{"dataset": "telescope images of galaxies (Galaxy Zoo DECaLS)", "width": 256, "residual_init": "none", "beta2": 0.99, "lr": 0.0023, "beta1": 0.95, "shampoo_beta": 0.99}
Rows from block 7, named by matrix and row number. Rows with one number belong to one neuron. Each number is 128 + 24 x the weight over its row's rms, rounded and kept within 0 to 255. All counts start at 0. Numbers have three digits each. After the name is the row's rms in percent of the matrix's.
# u: gMLP up (value half) (model.blocks.7.mixer.u.weight, 512x256), inputs 222-255
# v: gMLP up (gate half) (model.blocks.7.mixer.v.weight, 512x256), inputs 222-255
# out: gMLP down (model.blocks.7.mixer.out.weight, 256x512, transposed), outputs 222-255
u.347 098:204134110104109126104128131166112148097085143124083146147128089123133103151099132136099095080167121103
u.348 104:155154092127116113180146097141109103133130118161122125143145150097112118090103129131125099142137100118
u.349 092:099135103173141126138123114135081109098102155121155102123133162097146134127152150130139136114128131119
u.350 104:091134131138087123105160111165200128148086113109129126127187136126141133147136145132088161099132134122
u.351 089:161143114149102104152122150098123123135134097130116099136134119134153062119116124176121163112163157098
u.354 098:134124151084149168151160149085142094137141135149111144117075157124087180147123136144141169106130096109
u.355 109:139137137154131120095131144125151121136162151107113121164144139134110110131131131078134122139125115144
u.357 099:167122181115117145123060158130135112129175130136120087143088127165130100134144182143077169151148112085
u.358 111:114155121091138130128112147178123096094175120129139157148105134127138094119120108138101078145111129153
u.359 103:150113131126125098127169146177138088100122115137100113165131093117103101083132176109112115188164100130
u.360 100:145120128096105139128087127134115115123159126110107135131148134140116110106164121116143134134099073104
u.361 107:128138137106078181195110125100171112192127104132104156135138120106130161145127165174132122176141116122
u.363 099:130134123146121105119126106126125103108146092122120115150143138123157118143109167109126116127142113163
u.364 101:105139198150165094158106132134109150134166119116109109119149168098157107162125134167117133098138116106
u.365 098:099140125113129131146154163126134148113105158106115166110122104143174132115104130125154178144124158151
u.366 102:118136132118111128147123147132070097131156141135138191080128104097117078123116113133118118138131148134
u.367 106:110123123130143110124115153114138147095144142109096136087090149147134106167165068123104133163136112138
u.368 100:133085107126118098085131137150152123173125123110133122088119115105084132117104139125154143107154103153
u.369 094:124153135151152151078105125146119143145110130109142158096149124107127112130164111131207126139119180123
u.370 110:162106139131136089134153104157102144098159107150139116135090147150125144104125101126129078104120168086
u.371 104:172105106140146153105144139158126178133102146098141118130147124142139144157117126128112160071126156107
u.373 098:178116145125116145111116106086106150117108176119118148122125139122112141124105133170149112124106106136
u.375 099:127126125147158161096119091133138134141119133127147182132153118113107102114100131144136104157124141169
u.376 096:113112138112098121137137110111141127147134130105137135137198147129110174105141143076070128117150097146
u.379 094:133124152116111119124121078117147123112124137120140136162136122165136121095123121101106127138136183120
u.380 102:126109147131138094141122128102155141150089132180140093133159190116089132124088111148147073120149123142
u.381 107:140169145164146152144118128088112107144135116087143105091140119142142114102125106113143141183154116191
u.382 114:127113114099136115093118110142116140108128112127121155127135105099116097130133103145137134143130087151
u.383 100:105142130101102161100160176124105114152103140192159132088107122081125166139079094166141108115115115153
u.384 113:100101131104132155142145091098147139101126092124147155087140089149145054128113094147138108147080133127
u.385 085:068107111153137129160126128135132170139151102117112100108103140120132153135142143123138091152120162128
u.386 101:154136163133125092130124100102144139125146117110115141146152150119134086130083083153131132140120123120
u.387 098:131163112117139094144140140112141143130112115102139143116114139099159094130100087115139103143162118093
u.389 099:086147100127136133153151106147108108132116119094149123142115112144131101114086147122117143159139106112
u.390 088:144151123135114130139150163110117124126109117133143108120159166147132104113152153126123113128157087129
u.391 107:113130168096174142114147105105089192130130101080124119106114171082152173140101116155117163099121139118
u.392 098:116130156139110118120126127154119139151100142101103117144190102115143127115094118176092116146096131186
u.393 106:169157099100110141145088113124136111095147182094148145109167124103123117133093121137138150135083120116
u.394 097:152175067119183126176141140165094151110079157135092168135118145080134162111174134116135099180098149147
u.395 094:164132150138125137115158117123106116112144149096113117125174144149092116126147074115123138167151163198
u.396 102:136065106111096105149112112124132155152121104149104164111119161138141102120108148163106087121129116139
u.397 087:131138106162121117139131161106126140166132097124173139118119127095103123121113112096103140123144133086
u.398 098:101114115108087140100122119153135144153142117158123176134125150150134132090143144154103165119173131104
u.400 100:107149102117138129146115094147139151162120150106136109106133116107122123122123153096216114148142120142
u.401 094:139108110133132101124134093158134106099112102103110154095157147097110140129123141119092118116130124099
u.402 098:100173142094137167147126109156114132176128114124085140151105153095073127108150154139115146156153110084
u.403 093:156135069147156143155118101136132141091156133122147097165136104151141106153166127146158150168126113144
u.405 102:134122136166111140138080162131118162119087099145108095129144116137142117083126116091112114124144107125
u.406 090:100118086101115106145127124100147087133120129139097115132108142112115075094122140181113121149134129168
u.407 097:132116149092156112113139139129124150113130104100128166142180116124135143135144127156133091094095091100
u.408 101:169148112172141129096110133101130136122126077150131126179123119109142161164174095109145106177178119151
u.409 097:079143155179134147131113155121145174127107160156120143144142091132116098116140125163144150112131108093
u.410 101:137122118139139150135121162130108124134109167133117128123166160141151096110111173176095135135134166119
u.411 102:164105142161126118136126131175142121135138141101118163083170135129149118130106122112151132093086153128
u.412 098:114172139135164134170119107177132094086126128116103145134148140128138104124161149138159105132106145120
u.415 096:134174118132123086134114138127103149123131167161171125121142114150130131135113142106104114146094170156
u.416 098:105146106092179147136087130108145175119123095154062136129137101130113141138115122131137117156122122129
u.417 093:099133131157098120136100118139120085102104123126138145168148093141074132124149144147123155129167140074
u.418 094:124090118132137138138179115093079167123119138175145125149135120163081075156090117171118111147087090144
u.420 100:090082115143131166149157109163123117145084148096134160118136113112140137138103123131111132143094171122
u.421 104:123111113130171170107131122086101185156124116086137094084109130138137142137094168099105128113103177102
u.422 103:116134139110170124079133099140167156094162149155119112139181130099144123193118096162083139119138142118
u.423 103:146089158139128165108145106132131124138080110107093126116182151177144136090108121100139126099087120143
u.424 098:150139088090101128139162172082084080120137143164131113121153110141076128125112087091104087101105066125
u.425 098:076072160142171121165091149145127139128109132136134139142151131132115117120088190140134139129148128107
u.426 099:110127117085128114137114109145130149128134184134146135083125095133107124151130138171100105110143159112
u.428 105:130115097130168145122122141166116147102143121129114137129116155153164124112126108145129144133116145118
u.431 101:146115184126130111095108094095137128108113153134120117127112106116124136111157109101115172113081172096
u.432 104:136112134130085138160151155150099120195126151156154112133110082107143126185140105095156141155158131131
u.433 094:179150102128138111110164081144146161106095145141116125167146138113112130139148124134127128113122105132
u.434 093:127110134118102130144164149135138124077144136129141141097108148152138148119124139099124160141123068169
u.435 104:095162110109129138126138149126186108103141169123104092121125141162095156145125118116137141100096121110
u.436 094:190158157128106111097162104179121149113143155092135087132122126115132111124097115121095154145121167108
u.437 097:122132166129168157125105126145158164128108142128119134137119129106090112118143136113080099128155088138
u.438 092:124141095164143132144118127097126140193136119173069117090089157092180120138159150140110106153127082131
u.439 099:106083123158158125102185157114119144158130149182129102144147139156108155151136146141134102132150148145
u.440 098:156121140100072122102148146125109125124139167130148127140109101124101147131148113112126127136157102107
u.442 103:120123160151104098136091108109162104153151089091125142113125170142128109089144129128139108152131140133
u.443 116:110144115124161089095135107143100156107124113155141189160097126092110064133096114131106168157118130132
u.444 102:139138128159150130135148167155148151161097116153143139173146124125085095149134100111144159125163153137
u.445 108:128133131145134133134149121154150133130112177096120120117085164067131124106129156129122145133155128126
u.448 102:131113141099116108158138142148125109115101191102154150138132119120150112132156136127181119162106139134
u.449 108:132090134118104153168117127101138166102099141130125168104107120141125142146149143128158143154134167140
u.450 094:141097118128123168063111115140136113156141105125141114148159135160137136096181151192117105172161084140
u.451 096:132133099118138136092148130116120124142138137129158134097177105156111103106124150131101122143092161119
u.452 100:142075084165147116140139130150108102127133140158161181163109136149147110130106113101110115156124142129
u.453 099:117137141166162136146115078094143121098132124103113099124105159142143142107109108131149176124151143132
u.454 096:158119113156112116093139161120137108105130152136123123146115144099107129115129135106182140119137156171
u.455 098:113158172143153109140135113156114154139115071170140120101102120121109137099110109181101171166078130119
u.457 113:117147157122160154090112142155089126144117127108136132159129136120133151120124138129086125147146096103
u.458 118:135150137131137127126127145163185105113214141140160132134071121146172112077135113125153176073134150107
u.459 114:177114117163118169108109138077129113119074100123151108126163092120082162127130132130105128109131138134
u.461 092:134131122155135149142130160152166105109144127184156126142120171129169135079125091127126139134143108128
u.462 105:125136143125115124114136135149169141179163142138079138137164123115156112085126127141136141125152108133
u.464 100:143147146125097130120136115086151127115123148156116115139131121101069108113156149142145120122148119143
u.465 094:098146158187127122152147147167127133099141134125135120113147103099116173119136145132125130140130116100
u.466 102:178133141140120129133132159105100115147106095179072145111145147145147123148076133121095132171158151141
u.467 101:113123130143112125155171093121125158166140154146111178102142120142102174129146098116129108129123148140
u.470 103:138171127113124137137082093140110121148124077153118102125168132141080143124102141125129149155145110182
u.473 110:116083125121105136088101138143106154175109158120152158089121140142135131158153131121139124153147111132
u.474 105:169133116182184118118100149108102132115148175156130165134132156072129095151113153106131112132176187107
u.475 106:139161131156122160167152120091073154095106115194125145146127130100097142124147126125082112129138145114
u.476 097:082127165152154094094133171130127115139152130189171104098159119122169141087118168082088147175110110109
u.477 103:136173097116085134114154124150146153144124128100138133117166132123099127094137117109134126091166101130
u.478 103:111093115109098165123139130092115101157159127112086133099129091087115106105128147106150149147122130124
u.479 107:155120153138109109124128107135127084119067193170149120131117145129087134133108085115139133143136102175
u.480 092:102148139093110129146093111163097101136112141105151098069149098162121181124117129097136170154096117128
u.481 099:139138168114102129090166083122137095088137140140135104109115110112180126110158160114112124102113128097
v.347 103:139141100154116194111155119139142105162140162128102152137168132091086117143120150128143148078081093136
v.348 110:106111170125123127116127134150131100069092094149113128079125130132176070143137172117113143118124090113
v.349 098:113127123088136147131132076130158104157128155126113125126130138153111149122147112120170151161106166129
v.350 099:136156124122154140133138129092129108174093167125089130063140098100096151152128107099078110132152080110
v.351 093:134165157167160121112107091099117143080107086134100146125181117130120111140150132136152111100156137107
v.354 098:143121141126137136100112089095131151075146102154158142079088144165092138133139112152133122172130111131
v.355 112:132130096180164124111126082108130131176113127121105147109139139126101132149127101131108154126176120168
v.357 094:164081136121140138143139117109116120086111144164152141182119151140090108208176135114185134135169088155
v.358 097:144112128090137108078112116128112152102114177120115139121118126123162115137162096119109089114097136092
v.359 108:136140123117093103150095149125123096116147088121104108117098085157123124132136171179106128139079128116
v.360 109:139095140160077149090111134094097119124107150162113174105142097133125116143130122094135156132107140097
v.361 104:140126167174132154153102133145127126152122133159129131135090149183153102143102113132153137150085144161
v.363 102:140103132096120163135143144149104110119182132095147072113105082174139130128116119158128086132152130079
v.364 098:097110122138176117173160148135113142085166155142175090111141112133111146185131135095148103139126128123
v.365 101:094119124124104165103164142125098111113131099158116166136149099113141144180098080159144142156134111126
v.366 108:111135157077094097114151141165097084092123108149127105142115140119092087176146157139161137171149154161
v.367 095:130127108126144115164131159093127124164117179115112119107139109127099069157085119116113092172099106140
v.368 106:139138135108112133111073147106097099099129126138132139095161098154142142139118121117135119113137136169
v.369 104:103092140137049133140093170132137122135099128115112127150126105116110118111113159104122106102122138144
v.370 103:104155119083123115110116122135106130149081133094099126100085160113117116140163180137149164127094117100
v.371 095:125120106099164158103118134165144136106122155144157120087128109139140115129146152176135114132129115118
v.373 100:149175153137128135148101132090121172163122128113093170143136145157114133101160147151118089117107097165
v.375 085:141115134150136129093146155144115185160131116123155089164131159113174140104123136108110088182112126125
v.376 101:139154127135149130152107125131155073122151100165103113129127139143161147144129144145128130141123160128
v.379 102:142108154136154133084185088117135104121098147148124110119152096121141100113118115104149149120134107152
v.380 109:124111137167147113133134097097127115108140114156163111125122182139147147138130120130146084099107161111
v.381 097:133146109133145151137139139097156116138164117124124134142148128095121106133161111101158124158129122128
v.382 093:116129104114084138163134144117144127135133160153143131110153118158139161105139165109134097110129119141
v.383 091:122164116138115119138091125119118160126120149091129180117131105160146137141168112168108135103178149095
v.384 112:106194119117127138136115171114131142136099130139114087144123114077126107100081124111130116130116098118
v.385 098:127137122128070113131115127135114151160138133184141130164125098131119107113115152101099092106123162153
v.386 098:100139131134103091124152143088198085121157149113146127158144101081123171162124100160119127131133086105
v.387 097:164164181120097126108143126141118121142112080158144124069104149141129110123163106101109138128113101165
v.389 103:146133136106108146111121129139133153140139112135115142162125129159124131138104142137103110144151173119
v.390 113:113150129131128066105102146171104134106184119143150152126124143143143150115123139121157152155133140119
v.391 095:144156138100092164128141092152120152120092135171151146102087126108120128111143165127123098119128114042
v.392 110:151125130094129119126127126165112142150115133177152098139140118139120128157130166114091111171177135100
v.393 109:131130134092129132112156140114128157195164098110149101114124130142116153146114118134125144120113145117
v.394 091:146150119100119150133125114136132134115114176122112146080127118129164137105115097120113104086128128085
v.395 103:147151132131139104110074120086130086161144125148135102154146165122115183105159135173107119104142101107
v.396 100:179152113123111131120105111136113139143149110122133091101050114099139147137113136145122092150090106132
v.397 094:125131115125181165161085117147141082108160081107146141133098105109129145151065123100134141130147167146
v.398 088:110111108123079136133117145113141143149154139119131134109139134119165148110108097128109116136120123155
v.400 097:114139126088160148111113144140089112164142150102109137153137160150128160131112133184103121113107097127
v.401 107:142115127116099102132114109129125171121113130108140157111100097172147104114140155170098162093117135070
v.402 094:135115119126091111107097139127133146131140121149109152147132161116112102171121144134160105120101162169
v.403 096:110119149148112112167162124125097101103164144172096090120103101109124111121143139124086116120106118124
v.405 099:091110137123169105173093150130085124117145116165137104158155128115124085101135142128108129129127137148
v.406 098:158092137086161125141136123140147149144123126172138148113136138174112159121123104158137138132126147122
v.407 105:116179146112128121131084149177138118136125106123132150116099092117132130147148182102106089134114151092
v.408 102:129103102143105106154156123124114139189132111095133145119098140135120109163138165164118126110129144115
v.409 099:105118129134124116103157100105109116082131131152136110153141151130092119119129096122113111185097152123
v.410 097:144093130114081135123106142116145107137132135098146091054154117118180118121152144189083087127107115177
v.411 105:122122157127153153136160130123138142150109129151119161158167102134140127115130171148072132174149133118
v.412 097:156166140135111148114109129147181103112125146137141157111148120100104117101127094118123166121094202104
v.415 099:148110186114139130136119119092139194115125132109173148083122107095147079115101130134111105099134196111
v.416 103:133140161099158121129120117080147125144126129119159105092087102132102128118137080138156124103133104165
v.417 084:147093104134119136081136109094130147147121110093146135149135114144174098145096177156117166124111083166
v.418 098:139138107141135151140138142109154121129139166119149146099098150125184129146120120137150108103126135094
v.420 095:120103108148108143099139116119100138066153119139088120153145098115145153159117164142090154113125139127
v.421 099:117062142124117167090155184144146152147120112076114113171184097078130108161148124127140101105119094148
v.422 100:162172141145163109130131127167150148106120112130127151114149085063109136135132142100148132105169130115
v.423 101:144154181144156131100138119150180148160101121128107085145127140145140124096154110166111120137114132099
v.424 100:084149100170109119100127131164083139107136110130082134138136111108102122121102118089133111132144132137
v.425 110:116135121109116106150139161167153103153126167126121104097122133086166100146103152159114116116160117129
v.426 097:132171080173121096123086158056156128120099110108069161159145091145131148137088115103150140166138137128
v.428 098:134147139122115159109150154101135141177139186139133155115144132134184095125128131137115082081127126153
v.431 091:156123142113150166113103106121170133105138116082072138147108138132126130134123147151157151132144125123
v.432 095:124124135083133147124099139134124129157140135138120115119146180143114091169117161103139095144069156123
v.433 098:134094140231180114162175135072130170162140161114081147108129106119141144105123134178120138095150132142
v.434 091:127146107129150163110182125140124103101178110078123147105088131132145139131174115129105093167147175155
v.435 092:124129141144102124152093125141131145113140138150089165105141166134129107096142127075153142109167147132
v.436 092:136158097128091095151143182140131155147150158132118090115128116108169061127177061135113125130117162160
v.437 111:154137128148115129138108112156076128127119123132144105115109107102083159088104133126130116115129148179
v.438 105:098127140152151080096127133143070124147114142164120120143104119136111118121092048151093170143138178133
v.439 097:123124138115117095154121114148099146152095127135187098088178170119116148196093116133113123105129109154
v.440 100:165167166146119131126099152165114134109143103124098156155095187145152123145152166125149153123145097102
v.442 100:117131091107081124132122088109142144134153100137158068120135153106124115126168122148094125085117099130
v.443 103:135100155082134154114137087112143134151165140187123078137146165137142091139130151114144151113103108072
v.444 105:125115105086149137109137092133106097133148109113144132163099133193104117160085196094193130117151118126
v.445 112:118156128114111136093141139110135144173148147126122129128139160129094061115118119149126147179138112146
v.448 104:140140143129111075116136098136101159135093100147120121071145150110127126109151105136114110153137151115
v.449 101:127130102148150114117146122100080120148140115129147142148155103056097094132104166156163098099086114108
v.450 099:113151122133090149059095152103101111154116122179150120105148150171132180148119137185093120093122152166
v.451 117:109107109152150120139099117108106139114093119117116129132134112131165103099133103112136157109097098129
v.452 110:122162097135180142143099178085147115110150171173157134114100110102126114142128165182148121107152118126
v.453 101:126094158088112144098103136109090123115130123076144131082097101130155136133152162121130126139136113133
v.454 081:123142126118116093152136127104125101134103101130117105101141162093098133153144104110106117147104134125
v.455 105:132152154148145096144137077131142150116137130172146113106142153157127103146122127104106175142112165144
v.457 102:118153148095116153097156141138108124172112167146145177122128174112121132142126121126147107121136141090
v.458 106:134142151146163121110157126141135098146145130129130129141107125142128119119136146181131107096164183136
v.459 093:139116125100113135166122178141110173127109159136096129148120128109140135117130143080113107131139139127
v.461 105:124077129154114111155089147137143185121124151131105104148085119141114124169141159128141165140102114135
v.462 096:147127119186137152141117167163160134177131118141132105097154127140139135146108151138100118153145104120
v.464 103:123097111152189125169087143132147089134145143107110153091140118123132137158125110157139097148102147130
v.465 100:132100099153117132112140130177115111117098128130137107135160160124149129134146134123148122134150119148
v.466 106:100114130127090129093139127101121099167056162106128161151144098164090105147167113136145106149120132131
v.467 100:096081150169097120110136111122170129150132167120160082102108142142133124139111108111111160113145141149
v.470 108:128096159084128141115152136126128123133127124136114146082102163151117114116143117109159107154113142162
v.473 098:103124173124142117105156121147146136108114120117126201089121120112124144097121114161089167152159141095
v.474 098:133120101145141149174088096084121148135113131120114131123144087115144148134110143124145120104150152130
v.475 105:120148137133150165135127120154117095122127181137171128119137138124153149152154151111164125121163141119
v.476 098:180102147094155129130154159135120096130157154138156181167109139095127147127154134142163138151100128149
v.477 104:162157115118122106137096182112120106124081068145153139116135122144149146082113135150106167097133109154
v.478 097:171125127107135187109106176106127139107155120151128144159139128121114096134078161110155158102116134142
v.479 095:170126114117131118127104112148188098122081147112124101125093119158133138113109090122109103179116114146
v.480 096:115156162106187098129147152128141133171129145155138142127117103140143142084117103111115132106127149103
v.481 099:137108156091108098195130137090128116129145114122108143147138116125142135131152131093125142125095136123
out.347 095:094088090118152076177097138122146099120134110090112123110119148130115145129131057147119157132166165185
out.348 106:140102125143124132109158152127152133107148131129108119146134148158135139094113128132124170136116177092
out.349 102:088156119113143127135114124134136094163147170110126082124124094120116101181182110111106167107144122087
out.350 104:139101119116095129083115123114180144125108154157119137161076097126130120094150135139126064174141158133
out.351 098:097147115138137176129126086172154113151118128112142100169098123134087153140170093132106095089098094127
out.354 097:081119115144128131131097119167166087152120123106153112130140136139125083105107149130141143151129152182
out.355 101:109107097114135106140182157109099194140088123126129110131097096114123143119105114146103166130186105189
out.357 100:115145079121072080124152139129106151207113135127185136146137131099148133150132112114140123127102114112
out.358 104:138149120113168112154107127121123120123085154125143126114181163095116145151137111164128142114114096126
out.359 100:134140134105112141137126136150122154103096116154140123080132168145119204150101121157128134105091103168
out.360 091:098073098126095143152094131138131105126118115129131172144141133143146119137171156104167096117119142120
out.361 101:129116103149156095109128136139129137155164107115159093122126136163103098117109125152135142118137135093
out.363 108:105112129129122152115121122117119143136079173134173131129104165108063143125114094155146167120115149126
out.364 104:130121129093119081146168117132125093076136139119136130178115121127134160128154155115150120177129132120
out.365 100:161154100142116075139110108131087094163158095159141083151156104134155158156088146114144090139110097143
out.366 099:187153151128120113151135138129114114108082135126137113120130103140130091160132120168123094122128121128
out.367 102:127154118124172128104163096121153100134060110142171136108139135101111120110123130145132130134127147130
out.368 103:120148137102110124091146150156134154164098103146142121148120120117134108106138105121144155098139153118
out.369 105:107116128131115131167120114094144126153154085109172111124140156137160139130110140121091121161113137106
out.370 104:118140116108181123116139150126167128125121112167154189139122111118119092121155145099094163133123140144
out.371 108:135122093126131126140145140105108089122145051119099170126129132138119137120149107132162114131150132100
out.373 097:098149116120144118117124145164174157134129078145137143102128126142142095133120113140171163133108142154
out.375 093:115123102106161131168143149136138178161113141179103127102093112124131117168149181129105143103118113140
out.376 104:155138135148120125114113135111130088126127146122150135144168177129155110114160113149095141124136089159
out.379 110:148106085089140177116050147119131091120116116097126117111131120079123133112154095140166123127141095124
out.380 110:141153117129131157124090143153120130140120111142140099115156104102149105156161149151111107127125115114
out.381 103:126158109131117119116127148160158107171084125112163111134123150133126111156129117142115129140111139132
out.382 096:104137192122129149142134126099140134142144124131094165077148115077163144129123096122140131098120136121
out.383 098:144120167151145110148098118122154134088148120125137134121139147149150125113172150085146106106134144188
out.384 098:112131099117127120108108085151119115154121116077099169172116095138119140111122157109112093120140109125
out.385 096:158107122157105133133114110148081153138127136162097087169134138107132109114124088125120114162135168102
out.386 093:110065089142169150151184146152086104068128100129119161122136107110139124124138106110163106119109136117
out.387 113:134105143112156130155096112083118155114132152113122127076148117116151141150167127176140136097097111117
out.389 100:126113184109093155089095074141159159129152125149123163079108130182138114137092150150136110122132143143
out.390 099:122119130130169153111134099106144130129170110115132143089121156120127139125130128085154112164185150145
out.391 103:124058142111114100141125096101101104130103131124133139146108153132141119112094143128165144117151152154
out.392 110:178102152133148132130180118092149142160151121120086140118118124115124171122137117125123134121115179112
out.393 107:128112117128163095166156120117130149136145146171141145145143157177120162085119124148122126098158161122
out.394 104:129119118132150142148136129120114114101117096092143153132143166145191111147099149156130088128140081066
out.395 093:119150141119131127121123140119087108089169120111095171131116106159098127165146139127145126089123109149
out.396 109:140180112100144126161100136107116148136109113157155101150114127136124158166139107161124125157134122110
out.397 101:122140123085106134158129080161110135111135134113108088135141124152125096169145133062097097117144123176
out.398 095:154176099133156134140135142122078151102102127110132136119103121100112084158135126103140131138089122163
out.400 093:096147145111120110138133134135150131139143104161097127128124140105135139154103149164112151106098181165
out.401 097:146126114181156120154147164131119114120164137145125105134135150146095087125126135166121133143122156109
out.402 098:164130118156143093150125130127139139103105158158143100134137101134115121168136108086156140163101120130
out.403 098:090109157120101144100143178105148149147137135117117144074108117083104154113057142131093139132143117112
out.405 100:126097108116150119077100119178159110070169094111120134136127124090112145146106069173144112150117146105
out.406 097:121106140155099095093142113124165170112110131133156091124129151110133141123113116151104140145135127128
out.407 102:134123117156105165130146157093167161070137138085155112140116141101136181148155128117077133133133175147
out.408 094:146148138107102119139115132145122162130182143142120138108158151136112155117097153115158173144119075099
out.409 101:159084168093121163130090096134111107117166123166109127140087141153112176109126114119145092131124116126
out.410 100:112089110101115084125108153134166182127129148115133116115119099155100162141175097086175124130134126134
out.411 110:135107128153154129074111156140143148139106154114104113138090126133119130143157139108135121169126102159
out.412 099:098162094111142117097113124108152100134137159164110106122119075095134111119126128146185123105129108158
out.415 103:153167165126097133128127133126163132138124163103121129108130105130130106147097151119165111074125103108
out.416 101:118086134114140120132116108122107128105100143087159139174149133106135166141099098173077124131124118109
out.417 097:097147135109127117120121064124175174063112178073104098135126100131158166121121127093142126144120134121
out.418 096:095131183104116106136132094109139137126120106058110115156124085100148133123139117122130156132103115140
out.420 105:176118144106138070111108156134130157121111127183130139116119171130107098127154141130173116120150099133
out.421 100:107117132127152130106150090131119104123087122152138116130124100108118128098115138130138127136147087108
out.422 100:170147130179103135128096185134140150143118118102119135088129145133170115093133122156147118142099109113
out.423 102:152157105070144145123086109121087150164107072137135090141141160104162136146131154134149088141135138134
out.424 101:066136122161154154125123140108171130146130122130083138124080167114144145148108150180115171146107144103
out.425 099:162117114107108153125154111152186133125136162134128090127135077127165142150146105141157128119088135110
out.426 102:088120113156105118127134177134106112095169080118099115150147146141149131095124105105103158120134152156
out.428 107:146163138099105154143137061157108147099142139131118145105166137103116082070162134132113147142114138101
out.431 098:133123109123136145127215161155101155092169116139171121120135138136101112093155174140146157131150125101
out.432 100:132075095130172119149139134171166131086100182119088127139131163121101145103089132114167098135087144146
out.433 095:077117132167124178104126143166099136105155166065078116111142131171159119137100150113134118119181122133
out.434 094:128112172115141141118122098119103116156116148149106129155113120137113147110085114139101129112093160131
out.435 103:138114104148089173114125101119099137141130134100101120097111125123099111134170132119145139132125180185
out.436 102:099139110110137153109134132106151101134105119107085131151133119141114111145153097153129128100111127124
out.437 101:171136094137127115136153111136087171199140132142084149134144098141137131089133121152125134153154142180
out.438 102:153129137140179062171107147130116146090165137102154138106109134142131155099116056149083148142143152144
out.439 097:124127064127102125123146115140163110098157134108168119093135137138111128151123170084101145162122131101
out.440 101:141151102135113088190121102101092167146114117154096106144144126129130124117118120116144080187114133126
out.442 099:080107121114122197121137149153166104147113116156107118127136088132121116176090135117133174108134167134
out.443 099:121157128167179126107105164139118053183147079130157110112189095095110125130134157119118126118140120186
out.444 113:140122127194158122119160125094130123104167099115137111105115119146148161083127139142100092144112097165
out.445 098:091124124121078144136077135153106130129133127109147129111108092187142143157111107147142121154148134108
out.448 097:150160134159095135123104122105156124165147118124126139168119137127109121131113121103120131121140155163
out.449 091:113143132150145093101125140157168139160132121118132115133111129161121101096146162100127146121106134110
out.450 093:131087115111141105099119066106139107121111103140127128136109153179150106131137112144093160163121133135
out.451 099:192126129148146105133100106145152117099147130103097092143105148118130153113123080108113126118147133161
out.452 099:094133150097111149157146138132168137121123137131131066106177130155127136137154114150124101128112153115
out.453 099:137137132108113114147189131151132128135153130101142128119150153125122139111116153134103160138195113145
out.454 096:104150109154124163135136144102149158147161136145176133093122132148123108124123141171100128140116173119
out.455 094:118127123125109097128155100105144142108105104094129086131142119118149125109097139118116089152127133119
out.457 099:110149079151148118166117116147116116123148079150153129129140098139130116106155124140106141120082130148
out.458 116:103062101127165132195121139108157101169102072133131119144216135126056132136114157114119107167127146169
out.459 100:087167144133093143111116108113170110143120145121100111094121122129136081114119112181149156138147157125
out.461 101:171140155184150086117108129133124117130139154156132125130157130086131136182087114185093121127162149118
out.462 105:105108115137140146114153096176113126151092171140151144122142122130108127120076149151118146112124083167
out.464 109:106100144129121180144142083109151163141138142142128157106118028109139147129099135129134118148118121144
out.465 104:136114155112112120164143123117150121101131165156087082140162146126118119107159133094101158137093134110
out.466 098:097159135139129168125082135156120124095143155078186131115146128115111150160140134144154100083103159153
out.467 094:130122086109176141143137166104116077090085145086133075138140121081134091117139094159116134160165113118
out.470 091:123131115144129143101106143111091104113156145098136129101128128127153103126096100100130097133165132153
out.473 096:149184127112080094129114099094097124148207175151087125152133083113116123109118133147129095132085174157
out.474 095:151122181097123089140144154114123127165137117111115129090118116126108126123122112114201176122120120154
out.475 101:141123140129163142138130090112117121125112150101107127095141175126125131131111127149138138111094138138
out.476 099:137143155117128180139127097148156132103106117101122120157120106110075111166113134148103152118135170132
out.477 099:152129154144137109151110164138129162152111098101144126105123132150095135170120114123106151151100171125
out.478 099:158115163176133065134133139168088153144109143152089126100119158139091131149121138153108124125116122091
out.479 098:124173108126132164129118151152127114093164107129157147131115107109161131114115143111125099090116158108
out.480 095:144099121180128125105156108091169107120149115125159137186123149135148125112114172149099050111108158099
out.481 101:149104097162142122144153129119145130132116142100130115096138126162066120140136113168149063125164120105